A small masked image model, trained from scratch: trained on regions of photos with short descriptions (Visual Genome).
Rows from block 5, named by matrix and row number. Rows with one number belong to one neuron. Each number is 128 + 24 x the weight over its row's rms, rounded and kept within 0 to 255. All counts start at 0. After the name is the row's rms in percent of the matrix's.
# gate: MLP gate (model.blocks.5.mlp.gate.weight, 512x128), inputs 64-127
# fc1: MLP up (model.blocks.5.mlp.fc1.weight, 512x128), inputs 64-127
# fc2: MLP down (model.blocks.5.mlp.fc2.weight, 128x512, transposed), outputs 64-127
gate.155 102 [139 117 105 161 125 143 142 133 131 150 149 118 117 129  99  77 138 139 119 129 123 125 149 121 120 146 129 126 137 139 162 136 175 106 111 112 175 107 126 117 114 162 130 113  85 141 142  99 121 166  89 135 105 151  83 138 134  84 148 162 139 131 107 149]
gate.156 098 [116 134 107 101 121 136 173 155 101 125 149 112 150 112 148 137  96  96 144 126 102 113 138 139 119 157 135  96 134 101 150 131  87 150 121 113  74 108 187 159 137 134 107 132 129  92  83 168 117 178 172 113 121 152 137 142  99 129 134 151 104 104 119 151]
gate.157 110 [122 146 149 141 151 117 122 147 160 102 124 119 171 120 124  88 128 114 117 123  84 118 165  88 123 120 109  82 167 115 129 112 114 157 127 117 142 126 113 101 163 102 142 135 125 131 128 106 129 100  92  87 142 101 115 102  84 126 117 137 135 143 128  91]
gate.158 104 [142 105 112 109 119 124 123 165  99 144 116 123 143  91 150 132 130 164 118 115 152 101 114 152 106 102 168 114 149 141 155 163 137 111 122 114 141  99 114 113 160  94 117 154 157 110  99  98 122 128 159 148 162 132 167 122 148 183 109 115  94 156 134 124]
gate.159 104 [144 159 187  99 118 135  70 127 186 119  99  74 139 106 109 135 130 154 133 108 121 135 139 122 153 145 141 144 146 152 158 143 120 123 120 158 112 146 104 113 140 132 174 138 144 150 128 119  89 115 121 138 106 112 131 104 116  87 153 113 129 113 148 129]
gate.160 095 [172 156 112 146 135 169 140  72 110 119 143 155 157 140 116 119 166 138 145 104 108 124 117 182 124 140 116 147 123 131 109 112 117  97 128 117 169 102 129  86 110 149 118 102 107  98 125 121 177 153 111 132 119 146 127 170 116 135 120 142 115 127  87  94]
gate.161 105 [101 132 123 155 125 155 131  96 142 130 129 144 113 158 135 116 102 116 131  89  90 147 185 152 163 135 120 151 151 110 169 133 164 126 133 104  82 126 125 116 141 130  99 120 150 135 158 124 125 141 140 144 141 189 131  93 148 150 106 142  90 140 166 170]
gate.162 095 [125 134 139 136 159 133 135 118 143 120 114 142 115 141 125 151 164 128  99 152 134 134 135  99 163 109 126 135 145 121 129 113 168  85  73 127 132  75  92 119 165 153 126 149 170 137 173 116 127 131 124 165 103 126 168 110 131 124 116 126 150 124 116 109]
gate.163 092 [158 167 142  80 135 114 163 167 143 127 113  78 135 125  96 114 122 135  78 144  96 181 135 136 154 104 146 163 128 124 112 155 155 148 120  90 123 132 120 105  99 107 126 125 125 122  95 174 128 135 137 103 167 170 126 179 112 175 167 151 148 138 139 116]
gate.164 095 [146  79 126  66 136 128 113 121 125 160 114 117 179 131  98 116 134 160 157 142 105  97  92 140 153 157 133 144 137 130 132 145 115 121 105 141 152 125 133 138 149 164 170 130 175 115 104 135 137 117 164 134 111 152 107 136 140 124  89 117  94 168 167 151]
gate.165 091 [138 134 141 176 136 113 139 109 137  91 144  91  52 109 115 103 155  95 119 145 118 105 141 126 112 140 113 166 115 142 129  80 132 133  91 127 141 136 131 114 155 120 108 100 153 154  85 109 138 164 143 118  88 131 155 141 138 124 109  79 104  86 102 122]
gate.166 103 [155  93  95 158 146 119 106 128 116 154 135 127 164 133 124 102 117 116 144 117 117 127 120 108 120 111 136 163  78 109  91  79 169 112 138 145 127 161 102 110 119 130 116 120 117 147  80 162 112 113 111 132 121 130  83 128 110 127 152 116 156 138 135 108]
gate.167 107 [161 136 121 132 140 185 146 114 118 119 137 130 123 129 138 111  78  92 145 154 137 153 162  60 161 145 171 111 141 192 168 146 130 103 122 167 130 109  96 103 134 107 114 119 138 161 150 162 118 105  93 135 118 139 114 136 159 132 118  77 130 123 107 158]
gate.168 098 [139 140 157 170 140 118 140 138 165  96  97 109 127 107 149 101 132 115 188 115 105 108  92 101 159 173 142 137  91 149 117 154 119 149 126 104 103 108  96 119 127 106 119 121 133 109 120 128 137 133 129 114 113 106 128 123  98 155 136 138 122 108 144 138]
gate.169 084 [140 102 135 113 137 139 135  99 164 135 133 140 137 138 141 118 142 121 105 133 118 164 149 103 121 155 124 160 117 172 162 126 117 176  63  58 139 171 126  84 153  97 108 111 136 115 138  78 161 133 108  65 149 117 175 135 102 124 125 134 136 139 102 136]
gate.170 104 [127 104 139 103 112 169 130 142 135  98 110 136 143 148 137 116 122 148  98  96  90  99 152 153 153 103  79 138 138 113  89 112 159 134 113 136 104 117 150 108 115 111 149 122 137 123 131 134 118 161 109 128  87 136 110 120 172 187 125 187 144 119 147 110]
gate.171 107 [141 130  88 113 150 127 154 176 149 108 101  96 122 145 120 126  92 144 125 139 112 131 116  69  92 118 147 163  83  89 164 110 141 137 155 128 169 130 139 105 135 129 123 142 149 117 152 141 141 114 148 121 130 105 141  96 141 164 125 157 131 131 145 147]
gate.172 099 [ 99 111 125 126 114 116 141 122 137 136 100 119 124 159 134 134  94 112 138 129 145 140 113 110 183 154 115 155 176 125 169 127 125 150  83 143  81 142  77 111  99 141 149 170 153 112 145 132 118 136 105 161  89 153 103 143 166 130 129 108 147 120 151 147]
gate.173 096 [ 96 136 119 124  98 138 142  83 170 154 119 150 108 105 132 138 145 126 143 144 134 144  94  70 157 143 172 129 119 188 174 153 135 127 101 167 149 167 116 135 106 118 106 127 138 106 110  95 116 160 138 148 101 117 136 110 110  79 131 107 148 106 103 119]
gate.174 091 [115 158 136 172 176 133 102 112  74 122 101 118 143 166 110  87 135 128 158 162 110 105 111 134 107 115 158  89  91  94 131  92 101 163 133  99 116 116 145 115 158 147  81 147 106 158 194 112 141 135  91 154 147 127 120 168 104  75 128 129 118 141 130 138]
gate.175 103 [ 91 151  99 129 125 134 136  98 115 118 152  91 129 144 123 122 148 133 115 102 124 117 111 163 150 110 152 133 121 107 114  83 116 105 138 169 143  94  80 139 114 132  60 114 131 170 148 126 133 118  97 121 110 121 171  96 129 135 119 122 127 106 166 107]
gate.176 110 [135 122  98 127 159  85 184  87 107 145 163 106 124 195 123 105 101 168 120 115 119 105 146 139 151 135 142 139 119 125 140 112 126 116 135 112 100 125 124  95 153 129 118  78 118 176 137 130 145 128  98 123 148  87  86 161 157 115 150 105 135 175 117  96]
gate.177 098 [150 143 150 161 144 126 146 143 172  95 175 132 120 127 114 141 100  98 135 135 117 163 119 155 110 128 107 150 107 101 133 137 135 119 123  91 130  77 123 114 119 106  86 130 141  98 149 125 139 177 116 125 135 114 118 106 119 126 117 109 130 111 146 147]
gate.178 104 [137  70 124 152  83 165 151 154 103 139 147 121 112 149 141  90 135  92 151 165 110 168 155 116 158 140 134 134 133 121 111 132 110 133 119 127 115 147 110  89 151 113 119 101 157 148 123 116 160 122 100 125 138 114 148 173 174  97  65 100 143 132 123 136]
gate.179 094 [166 127 141 112 160 110 119 119 127 162  93 108 115 171 148 119 186 174 103  94 131  99 149 138 126 108 119  91 148 119 149 168  61 123 136 119 139 133 107 144 117 108 134 117 105 136 110  98  96 131 127 107 151  99 114 131 155 164  95 148 127  73  71 143]
gate.180 092 [174 117 116 134 166 123 132 145 159 143 142 124 143  88 132 134 148 132 120 137 126 113  99 110 131 105 108 154 136 143 141 144 149 177  98 101  88 130 117 125 127  93 128 123 172 134 135  90 110 117  90 138 152 144 136 115 156 146 126 126  93  80  85 117]
gate.181 094 [167 150 118 135  87 121  93 125 155 160 161 145 111 140 137 147 135  99 159 128 123 141 129 131 157 106  89  83 143 116 121 121 116 120 131 112  96 131 183 104 135 121 139 142 162  80 168 134 123 111  99 108 156 117 139 125 139 172 139 160  81 124  98 113]
gate.182 101 [112 136 122 146 164 109 146 104 132 114 135 164 111 119 144 151 138 133 103 145 164 115 131 118 107 142 155 138 139  78 148  94 139 119 133 134 132 133 124 123  90 126 150  79 145  79 135 116  96 129 120 125 183 151 142 115 128 101 159  75 164 142  99 102]
gate.183 092 [100 108 126 117  88  91  92 129 142 138 117  95 121 120 119 117 133 134 128 106 159 110 100 150 133 128 188  74 149 156 131 125 125 137  96 134 153 117 111 153 138 134 129 114 121  98 148 131 143 160 137 135 117  97 111 124  88 148 120 154 124 138 158 100]
gate.184 092 [ 85 129 100 141 150 123 133 121 118 173 160  90 149 142  99 107 136 141  70 127 131 106 149 137 150 101  90 104 116 138 140  97 123 139 121 137 106 151 117 139 129 145 150 163  94 155 120 100 131 126 102 160 134 137 199  83 172 133  84 138 150 116 141 147]
gate.185 093 [141 133 110 127 131  89 108 104 120 101 144 131 116 132 111 113 141 130 136 183 160 146 150 154 124 115 181 146 113 147 125 149 171 129 122 127 120 161 121 136 122  89 174 149 131 111 120 127 129 122 100 162 131 127 143 124 115 120 120 124 104 103 127 124]
gate.186 104 [134 119 140 131 173  69 161 164 132  95 160 129 148 137 150 121 129 122 136 117  96  91 103 139 166 136 104 148 117 106 151 148 109 133  99 176 118 144 123 139 140 178 135  98 115 138  76 132 185 175 125 123 100  74  92 147 111 124 113 117 154 129  99 129]
gate.187 099 [120 121  98 127 137 162 139 142 131 122 186  79 148 138 131  99 139 121 142 125 180 141 124  90 166 141 137 167 112 133 155 122 149 106  76  85 113 122 123 151  93 116 111 160 100 140 156 124 160 119 114 126  84 102 179 125 127 121 115 122 109 143 141 101]
gate.188 115 [109 134 124 144 140 112 154 186 137 156 145 153 147 110 126  93 102 124 113 115 143 145 124 123 137 154 121 130 137 162 108 110 138 138  25 118 119 106 135 107 120 125 133 136 133 146 138 160 152 112 111 150 133 144 100 110  98 111 152 114 159 139  66 151]
gate.189 096 [174 114  62 143 162 143 122 131 132 153 128 118  94 125 156 130 110 164 125 100 128 126 122 146 118 151 161  97  90 103 102  88 124 139  87 107 119 115  94 166 105 118 120 120  95 121 122 121 146 118  83 136 154  84 106 162 130  77 158 120 123 180 145 137]
fc1.155 092 [125 107  81 101 138 111 107 161 125 152 115 129 114 145 145 129 158 123 102 134 122 101 160 152 144 102 106 116 117 116  89 167 139 122 106 138 117 131 154 120 137 117 125 123 130 125 159 148 164 151  95 162 126  98 107 131 159 101 120 189 137 139 149 118]
fc1.156 097 [154 116 124 135 121 180 121 161 124 108 119 121 147 136 140 131 140 103 126 153 128 140 129 139 130 166 104 107 162 170 131 135 202 115 134 161 153  81 163 163 173 107 119 117 118  84 131 100 135 148 102 131 151 146 124  84 117  83 150 157 129 146 125 122]
fc1.157 110 [150 144  91 126 194 124 107 155 147  95 124 156 129 125 131 124  83 111 122 117  96 147 122 137 110  88 153  96  98 114 167 130 109 113 138 124 169 132 115 147 111 142 171 155 137 127 149 110 126 141 144 164 121 120 136 140  90 148 127 113 127  99  88 144]
fc1.158 090 [169  91 108 134 136 141 106 130 157 109 146 147 141 130 169 123 104 116 141 131 114 173 159 115 144  96 129 100 152 124 135 157 140 119 171 152 150 140 109 159 105 133 122 132 143 119 115 119 137 128  96 106  90  88 161 116 144 160 159 152 121 123 185 129]
fc1.159 097 [132 117 147  96 129 156 129 192 123 133 123 101 150 106 124 148 106 107 130  95 137 155 134 115 164 128 140  66 119 102 135  85 143 150 136 123 139 144 105 160 115 128  99 137 118 111 114 129 156 108 112 118 118 137 132 110 141  93 170 110 101 129  97 189]
fc1.160 102 [129 126 117 165 110  79 113 129 155 102 115  89 114 114 155 138 148 137  89 147 104 111 105 132 138 118 128 115 110 162 146 155 146 184 127 159 102 129 127  65 117 119 175  94 130 113 118 141  84 125 150 164 141 171  93 123 104 136 117 150 128 115 139 123]
fc1.161 097 [127 137 115 139  93 103 102 140 143 109 140 139 179 106 124 149 153 128 107 134 105 110  65 152 123 103 103 119 145 137 122 146 115 143 134 107  93 108 146 144 152 125 134  90  96 108 134 147 122 131 138 150 124  81 123 145 165  81 132 140 128 154 172 192]
fc1.162 098 [141 138 106 124 140 107 124 133 100 107 139 117 144 179 140 128 148 138 149 168 103  81 183 159 130 129 134 124 154 138  98 113 103  69 135 143  99  93 155 102  79 162 116 156 111 114 126 132  98 137 116 114  60 170  87 113 138 143 101 117 142 110 138 174]
fc1.163 101 [136 196 114 133  96 135 141 178  76 124 146 130 158 163 125  76 142 149 137 117 131 122 113 150 150 108 101 120 146 179 120 118 115 157 103 131 119 146 120 118 115 122  91 121 141 139 149 124 147 155 128 133 124 151 153 116 126 144 104 136 150 123 131 131]
fc1.164 108 [ 98 102  93  82  95 137  93 146 123 147 139 118 113 135 143 168 139 103 148 126 146 115 146 156  95 117 144 172  73 162 144 160 136  64 125  98 106 150  98 129 125 107 120 152 112 126 117 111  80 105 135 122 117 139 126 157  84 121 118 152 123 134 134 122]
fc1.165 097 [133 113 141 109 117 102 143 138 109  66  97 141 126 125 114 107 132  91 136 118 177 153 125 167  89 109 118 103  88 140 159 127 154 125 140 149 101 128 118 137 121 145 126 152 159 136 123 155 132  95  59 123 134  83 111 138 137  98 118 141  86 112  93 124]
fc1.166 091 [143 149 134 132 122 135  94 151 120 158 122 145 120 101  86 112 119 105 128 116 110 126 126 132 100 132 112 148 135 137 142  90 138 153 110 140 129 126 134 134  91 122 117 152 100 138 118 130 166 151 166 104 150 138 145 111 124 139 158 185 116 174 155 138]
fc1.167 105 [133 105 137 136 112 153 111 159 141  88 161 116 164 181 114 126 173 148 139  66 191 145 128 124 155  79 102 113 158 155  90 145 119 113 140  64 123 108 143 136 135 147 135 159  91 147 138 134  97  98 122 113 140 122 138 125 112 158 107 165 107 127 145 126]
fc1.168 097 [163 110 124 166 163 164 107 123 157 147 138 125  69 113 137 174 115 142 116 141 139 157 124 119 128  89 152 103 118 121  88  93 153 114 110  90 140 157 123 127 136 144  79 110 175 141 125 106 138 131 129  95 169  93 108 147 121 165 134 184 122 120 118 158]
fc1.169 104 [137 131 131 103 104 125 109 101 106 103  96 156 116 112 166 137 144 153 156 169 112 101 137 174 139 147 133 115 111 139 145 142 124 113 171 119  95 112 129 156 100 137 177 142 140 140 113 118  98 139  99 187 137 139 117  98 109 123 137 120 119  90 104 113]
fc1.170 095 [119  94  85  97 149 116 151 138 165 160 170 134 113 127 157 138  74  97 135 123  82 112 114 166 116  95 113  92  70 119 150 134 111 155 167 124 139  65  83  93 151 107 110 136  95 131 132 156 121 157  95 164 105  84 141 153 127 131 150 109  90 120 105 132]
fc1.171 097 [142 141  74 119 175 115 159 144 140 141 145 114 113 112 113 149 104 123 153 137 165 144 133 129 110 133 150 169  70 162  90 138 125  85 124 129 124 119  77 106 137 101  98 138 125 131 162  89 127 139 100  81 109 134 150 153 149 134 158 186 147 149 148 128]
fc1.172 091 [130 123 140 105 148  96 102 105 122  99 151 152 152 110 148 189 124  99 153 146 109 114 139 122 148 119 164  96 109 133 147 148 157 120  85 157 108 182 114 131 176 118 124 148 140 127  87 113 129 147 114 153 115 107 148  84 140  60 129 131  76 128 134 119]
fc1.173 097 [144  81 105 102 112 114 101  95 133 137 118 131 117 127 160  91 112 139 137 146 182  96 168 126  78 132 121 116 147  89  97 119  98 146 136  98 180 125 135 131 146 101 127 105 142 151 118 125 134 108 142 144 102  90  98 113 121 123 149 171  86 140 142 148]
fc1.174 100 [135 140 114 107 110 183  96 138 102 142  83 131 145  92 104 119 128 141 109 162 164  97 153 125  99 119 104 142 116  91 139 122 133  89 138 164 150 129 132 130 155 125 163 109 132 166 106 150 123 167 113 140 147 152 102  83 180 190 127 121 102 123 105  94]
fc1.175 097 [133 117 111 107 139  99  92 119 148 111  99 139 147 134 144 105 130  98 116 107 112 110  96 140 143 102 134 124 153 117 171 145 152  70  97 157 104 158 136 127 129 109 102  90 123 127 105  94 164 125 133 118 108 134 124  92 113 128 165 138 120 120 159 118]
fc1.176 092 [113 178 120 120 138 117 171 125  86 154 124 106 114 133 108 173 165 143 142 100 123 111  91 133 167 165 157 118 154 151 137 120 132 101 123  72 154 125  92 141 159 159  80 156  68 131 154 144 102 145 119 113 141 135 183 122 104 119 143 145 151 128 145 144]
fc1.177 082 [110 152 134 122 136 172 137 126 151 161  77 122 120 117  94 128 123 134 157 141 147 137 155 121 132  92 129 160 127 157  95 116 123 131 123  94 113 118 128 130 117 112  95  96 120  94 148 116 150 133 181 101 110 130 129 117  82 133 116 101 140 159 130 153]
fc1.178 090 [148 155 136 143 124 138 122 162 116 128 100 152 140 128 134 136 105 171 136 138 120 126 122 110 156 116 155 128 117 126 119 184 174 152  97 147 189 141 127 133 135 140 136 140 175 131  97 154 119 133 103 161 140 131 135 131 124 110 128 136 171 137 136 177]
fc1.179 102 [ 91 133 158 128 141 127 118 120 136 102 123 113 130 112 130 164 171 169 123 165 173 122  96 117  77 129  88 130  92 128 137 110  92 106 100 118 157 197 130 142 130 135 127 103 148 129 179 159 152 105 126 130 117 105 116 136 134 113 107  76 133 113 120  96]
fc1.180 111 [151 136 148 116 156 136 119 139 131 104 119 147 112 136 169 153 115 114 130 112 152 146 123 106 183 102  93 140 124 141 127 165 101 142  64 104 103  88 138 113  98 130 161 143 145  96 183 109 128 141 179 108 122 126 137 151 151 147 110 121 117 121 103 113]
fc1.181 098 [162 123 162  88 123  83 154 138 142 131 150 124 159  87  64 127 128 137  72 120 123  79 134 114  60  96 155 129  94  90 147 172 143 131 134 131 175 132 149 117 127 140 101 110 110 101 121 138  99 111 137 115 194 126 106 182 116  84 112 144 113 114 122  96]
fc1.182 093 [143 108 154 127 185 128 145 142 135 132 160 124 145 112 170 140 108 137 142 126 147 151 126 124 138 119 145 112 134  78 174 117  91 118 131  84 128 140 162 103 139 125 118 144 132 118 164 165 145 149 134  87 103 119 104  88 134 136 140 117  99 143 103 127]
fc1.183 100 [116 175 116 121 164 140 134 128 133 135 142 102 168 142 149 121 101 169 115 138 108 107 125 154 154 107 135 104 126 120 117 136 151 113 129 120 109 165 131 123 144 122 137 148  84 115 127 149 117 110 162 116 144  97 134  89  83 134 133 151 134 138 140 114]
fc1.184 102 [163 117 176 126 156 132  66 162  87 138 137 116 118  94 107  57 133 100  90 134 141 146 127 126 137 141 117 123 122 148 113 121 122 103 119 164 104 133 129 131 155 140 113 129 141 121 125 134 163 147  77 128  95 129 152 128 124  83 155 148 145 129 140 164]
fc1.185 091 [128 138 158 110 157 170 137  96 136 150  92 131 165 122 172 172 131 162 112 157 144  93 141 148 118 127 159 123 147 104  90 113 131 129 137 144 128 145 115 181 110 139 107 127 150 103 109 150 131 139 100 141  98 119 131 154 146 112 166 153  84 101 158 148]
fc1.186 107 [125 130 155 131 100 170  84 133  95 109 143 108 120  81  85 103 145 165 141 184 114 150 158 107 121 129 124 119 143 168 132 131 140  80 109 145 144 132 109 120 133 134 134 136 113 167 143 106  79 120 105 126 126  73 129 148 115 150 151 166 129  99  73 137]
fc1.187 098 [131 115  82 119 166 113 111 129 141 112 146 137 114 128 111 166 140 130 114 189 118 145 161 175 134  92 154 127 117 168  91 110 101 139 140 139 151 146  84 120 109 154 150 162 142 137 130 124 127 173  63 111 135 101  83 122 138 111 129 106 138 114 104  99]
fc1.188 102 [129 118 162 114 119 116 153 106 114 115 136 144  91 141 128 152 164 121  91  97 110 139 121 147 136  91 103 116 108 138  74 131 116  99 168 176 158 105 100 115 141  80 145 115 127  85 115 145 127 108 146 135  95 114  66  80 146 115  83 120 126 159 122 131]
fc1.189 106 [158 104 135 148 143 134 112  95 133 143 151 138 144 118 112  64 111  90 133 113 137 137 125 149 138 134 176  87 119 107 125 143 129 114 115 111 146 132 121 144 126 122 135 197  80  87 130 137 114 100 167 118 143 119 103 140  85 102 109 140 107 129 146 153]
fc2.155 092 [127 123 155 154 121 138 103 149 130 149 117  91 119 144 180 165 117 136 124 131 113 127 112 116 127 101  98 117  96 155 131 167 120 164 114 115 133 145 141 169  99 134 177 167 125 107 109 153  91 119 134 119 134 138 114  91 123 105  80 144 135 160 169 103]
fc2.156 097 [104 154 113 134 127  87 117  75 142 118 178 125 109 104 127 127 116 118 131 102 160 137 126 145 120 122 152  99 122 154 145  96 122 129 144 153 151 140  93 131 151 140 128 158 116 146 100 147 120 140 115 157  95 122 101 139 139 104 113 121 150 136 119 118]
fc2.157 107 [129 115 147 123 126 127  97 171 146 115 144  90 128 158 151  95 136 127 122 124 116 108 147 125  66 101 122  75 126 183 105 104 157 117 143 132 113 131 131  88 115 161 124 141 111 163 136 183 122 128 126 176 130 109  82 146 112 148 170 161 127  84 135 137]
fc2.158 099 [123 156 125 135 128 112  78 122 158 130 120 121 165 117 169 103 168 150 110 113  89 135 141 134 157 168 155 135 124 163 149  93 101  95 133 159 126 157 146  84 139 131 136 124 167 111  82 127 123 102 130 126 101 111 125 138 143 102 115 183 120 144 122 132]
fc2.159 097 [ 95 125  98 102  99 129 141 128 145 129 115 123 118 119 124 145 113 146 124 101 115  85 113 133  96  95 136 129 134 134 158 131 120 115 155 120  96 115 122  89 123 137  94  97 144 131 104 188  84 112  83 132 108 158 149 172 129 120 157 148  62 124 120 126]
fc2.160 102 [138 141 156 116 129 144 116 142 152 119 130 116 119 141 162 130 116  96  99  93 132  86 138 121 112 128 146 108 155 121 103 106 102 140 137 136 103  73 148 117 158 153 123 137 128  47  79 118 126 143 174 103 155 128 125 152  74 151 120 166 123 143  74 168]
fc2.161 095 [142 129 128 124 118 115 120 116 142 176 115 161 157  64 137 119  73 158 111 125 122 136 126 127 141 112 126 162 203 115  89 125 131 150 107  74 121 133 159 101 130 127 162  84 147 100 135 165 163  90 143 126 117 109 101  85 122 162 130 160 127 134 159  89]
fc2.162 091 [153 139 153 142 117  79 131 115  89 118 156 164 111 116 137  67 119 122 142 120 144 146  96 134 108 105  74 128 127 116 133  98 161 131 133 171 132 177 140 101 128  98 131  85 106 106 125 131  74 146 135 133  98 116 149 181  89 135 128  87 115 162 113 158]
fc2.163 102 [148 110 130 124  83  94 139 139 166 141  93 135 161  93 132 182 149 144 129 111 144 112  84 181 121 116 173 135  81 149 153 118  86 116 156 108 143 132 169 126 102 102 147  88 150 137 123 116 176 133 141 126 141 118 150 135 124 110 128 107 131 114  94 166]
fc2.164 097 [117 123 143 106 127 139 124  61 100 103 108 137 144 148 159 105 120 110 131 116 114 149 168 141  99 113 123 172 155 154  94 117 124 132 172 169 130  97 114 134 106 125 136 150 138 118 106 154 128 141 157 133 161 110 139 137 136 156 150 133  99  99 158 144]
fc2.165 097 [141 149 156 115 112 119 123  99 138 110 131 116 129 125 130  61 143 158 130 135 127 144 112 156  96 110 157 125 135  88 116 106 129 137 124  80 133 131 105 124 159  78 118 124 144 170 157 163 132 169 122 172 117 127 160 159 138 173 112 159 111 137 137 133]
fc2.166 100 [ 97 167 117 142 137 147 140 158 161 116 124 134 185 150 111 135 172 114 194 138  83 125 136 100 119 145  94 126 124 136  86 138 163 128 124 132 137 132 138  92 121 120 141 161 133 112 133 146 164 129 137 125 125  60 139 148 132 176 149 109 128 181 186 151]
fc2.167 093 [153  99 151 117 146 126 141 111 117 112 175 103 142  82 153 128 109  98 125 108 143 120 101 115 118  71 130 107 120 128 116 129 139 128 137 168 162 113 108 105 188 127 144 119 138  95  96 123 120 131 136  75 109 126 132 130 119 125 104 105 141 125 156 105]
fc2.168 109 [122 149 117  92 102 154 118 173 121 124 163  88 115 140 156 106 138  85 139 117 121 109 138 169 143 111 156 142 139  90 125 150  80 123 111 125 118 124  94 134 117 130  86 126  99 135 125 137 147 163 107 108 116 177 106 158 165 129 164 158 122 120 173 114]
fc2.169 085 [132 115 111 111 117 136 156 117 148 121 200 175 116 142 106 125 103 148 144  83 108 117 137 120 184 100  54 122 102 135 128 149 115 136 148 155 124 127 143 121 131 158  92 104 144 142 171 126 134 135 110 139 141 143 139 123 160 103 116 121 117  94  68 153]
fc2.170 105 [157 127  83 103 155 105 125 142 120 108 122 112 104 111 151 133 118  97 149 104 135 115  88 142 107 148 130 138 145  98 114 155 108 123 153 135 110 102 151 126 150 182 105 152 126 143 154 154 133  96 137 118 166 120 154 133 145 140 130 119 121 120 115 160]
fc2.171 091 [114 118 157 140 108 214 142  91 128 102 144 111  88 129 128 104 135  78 121 129  58 133  62  80  99 145 111  97 160 139 141  93 131 146 166 129 129 141 151  97 130 110 128 121 103 156 113 110  85 141 104 112 143 112 137 129 143 144 108 119 110  86 141 131]
fc2.172 104 [141  91 142 156 109 123 133 131 125 126 108 141 140  92 132 106 119 145 125 150 173 133 127 102 102  71 143 144 111 102 122 176 109 105 144 132 116 135 111 130 137 111 122 137 119 122 101 177 164 138 112 132 147 134 174 116 111  93 123 152  95 120  94 121]
fc2.173 097 [153  83 144  85 143 142 142 140 132 163 126 125 129 144 139 102 130 120 133  84 155  93 128 150 124 144 159 141 153 143 141 182 144  95 144 102 100 161 130  87 127 148 123 134 142 152 154 130 128 124 122 116 153  89 115 128  99 143  71 156 124 169 171 115]
fc2.174 107 [ 85 187 107  78 117 144 185 115 108 139 151 149 142 127  99 119  93 121 157 158 150  66 159 155 135 153 171 125 123 142 116 145 103 132 110 138 136 139 127 122 134 138  81 135 169 127 141 158 127 120 115  95 140 149 144  85 174 137 133 101 128 123  97 128]
fc2.175 092 [129 136 124 124 123 148 138  79 140  99 126 110 158 109 102 165 169 157 128 135 156 110 126 134 169 110 110 111 116 121 114  80  91 117  71 133 154 139 135 143 168 121  99 111 131 144 156 131 151 138 137 103  93 115 142 109 137 109 115 136  97 178  99 145]
fc2.176 102 [140  94 135  92 105 139 109  92 143 131 142 149  91  97 127 156 125 180 113 161  97 158 133 136 132 127 136 121 128 149 121 143 139 122 149 141 154 154 144 114 101 139  87 137 130 121 137 108 138 113 152  88 153 105 127 130  87 131 146 191 145 123  95 108]
fc2.177 095 [ 98 151 105 128 133 132  64 184 128 129 120 131 104 155 145 130 140 122 124 146 134 120 224  98 120 154 109 165 117 165 118 108 123 161  95 107 148  99 138 179 169 150 139 162  81 114  89 132 120  91 138 171  84 123 124 119 155 123 142 144 114 145 149 123]
fc2.178 101 [154 108 172 132 160 132 162 170 143 137 100 129 110 128 135 107 161 141 159 120 111 111 165 111 107 129 130  91 128 122 119 112 139 103 108 122 101 169 110 139 149  69 142 177 153 153  67 109 131 161  83  90 148 130 103 122 151 131 148 150 119  83 135 111]
fc2.179 103 [109 123 144 151 131 101 105 163 155 186 163  82 133  97 150 140 126 159 142  86 121 134 139 124 119  76 119 143 110 129  99 153 148 140 152 148 115 110 101 122 157 150 101 142 114 160  81 122 132 135  86 171 184 142 133 115 157 151  98 121 165 114  93 122]
fc2.180 095 [118 120 143 137 129 124 118 100 156 152 140 154  63 134 158 121 117 156 113  81 107 146 175 149 102 118 163 129 156 119  79 168 168 121 123 114 132 112 102 183 109 151  94 152 139 116 126  69 142 110 108 121  96 130 165 135 109  98 151 161 141 147 160 102]
fc2.181 106 [124 118 111 146 203 157  81 141 134 127 152 120 132 125 155 154 112 114 111 145 150 117 129 129  89 117 140 100 105 104 162 179 112 128 146 151 137 162 161 127 132  99 120 131 133  86 149 139 142 134 163 128  58 187 129 110  88 130 142 135 142 137 114 110]
fc2.182 091 [113  79 117 106 139 119 114 156 139 136 113 189 103 139 103  96 167 126 176 140 125 100 148 131 153 132 106 101 189 173 149 125 141 103 145 162 114 148 137 177 117 110 154 159 149 106 166 116 118 133 146 119 159 118 120 126 138  98 115 118 145 114  67 147]
fc2.183 104 [136 148 150 134 100 167 133 127 119 158 164 140 112 171 158 118 151 135 122 110 139  96  65  84 136 119 131 162 103 116 113 110 128 108  85 133 108 145 137 160 112 108 162  64 123  89 101  98 109  85 118 135 115 120 108 130 125 138 148 114 121 163 101 136]
fc2.184 113 [148 190 164 109 103 132 156 146 154 116 174 133 111 143  77 156  69 114 112 170 127 131  92 149 116  81 126 163 151 105  73 132 121  89 115 106 132 160 114 107 147 120 118 163 117  92 142 146 125 120 106 139 134 141 148 112  98 116 128 132 134 122 136 156]
fc2.185 111 [130 137 157 121 147 104 129 108 119 120 149 128 139 133 155 133 133 136 113 113 154 144 105  94 138  75 117 183 120 160 148 124 106  97 147 111 141 143 166 133 123 145 135  92 155 122  84 157  98 132 155  98 113 119  76 160 150 162  91 110 127 132 107 145]
fc2.186 100 [134 118 120 141 137 143 137 104 111 116 134 118 150 149 127 175  97 139 162 116 148 116 112 103 110 182 166 142  65 132 139  97  92 124 167 128  80 106 123 127 136 154 146 113 160 121 147 114 112 144 129 121 125 131  94 105 109 108 125 122 135 139 119 148]
fc2.187 103 [178 124 129 117 156 135 167 187 110 129 134 196 113  75 150 147 103 119 135 140 171 148 101 101 121 114 101 100 150 137 144 113 137 108 124 115 107 132 113 162  99 116 108  91 161 158 129 120 101 109 133 112 114 130 145 146 150  91 133  80 122 106 143 137]
fc2.188 081 [113 118 158 121 149 113 119  91 165 133 108 142 135 138 125 143 158 118 144 103 122 132 139  95  93 147 114  43 132 120 140 154  95 123 149 121 115 115 134 122 141 124 143 148 108 142 139 139 121 177 145 137 132 142 129 162 122 148 112 171 138 140 148 126]
fc2.189 096 [117  93 122 117 149 142 114 152 100  98 135 131 104 143 103 187  87 120 167 143 112  97  85 146  95  99 130 102 140 164 115 111 136 111 138  92 168 165 141 125 109 125 160 158 141 168 132 135 144 121 162 181 149 129  93 113 110 173 123 149 155 119 105 164]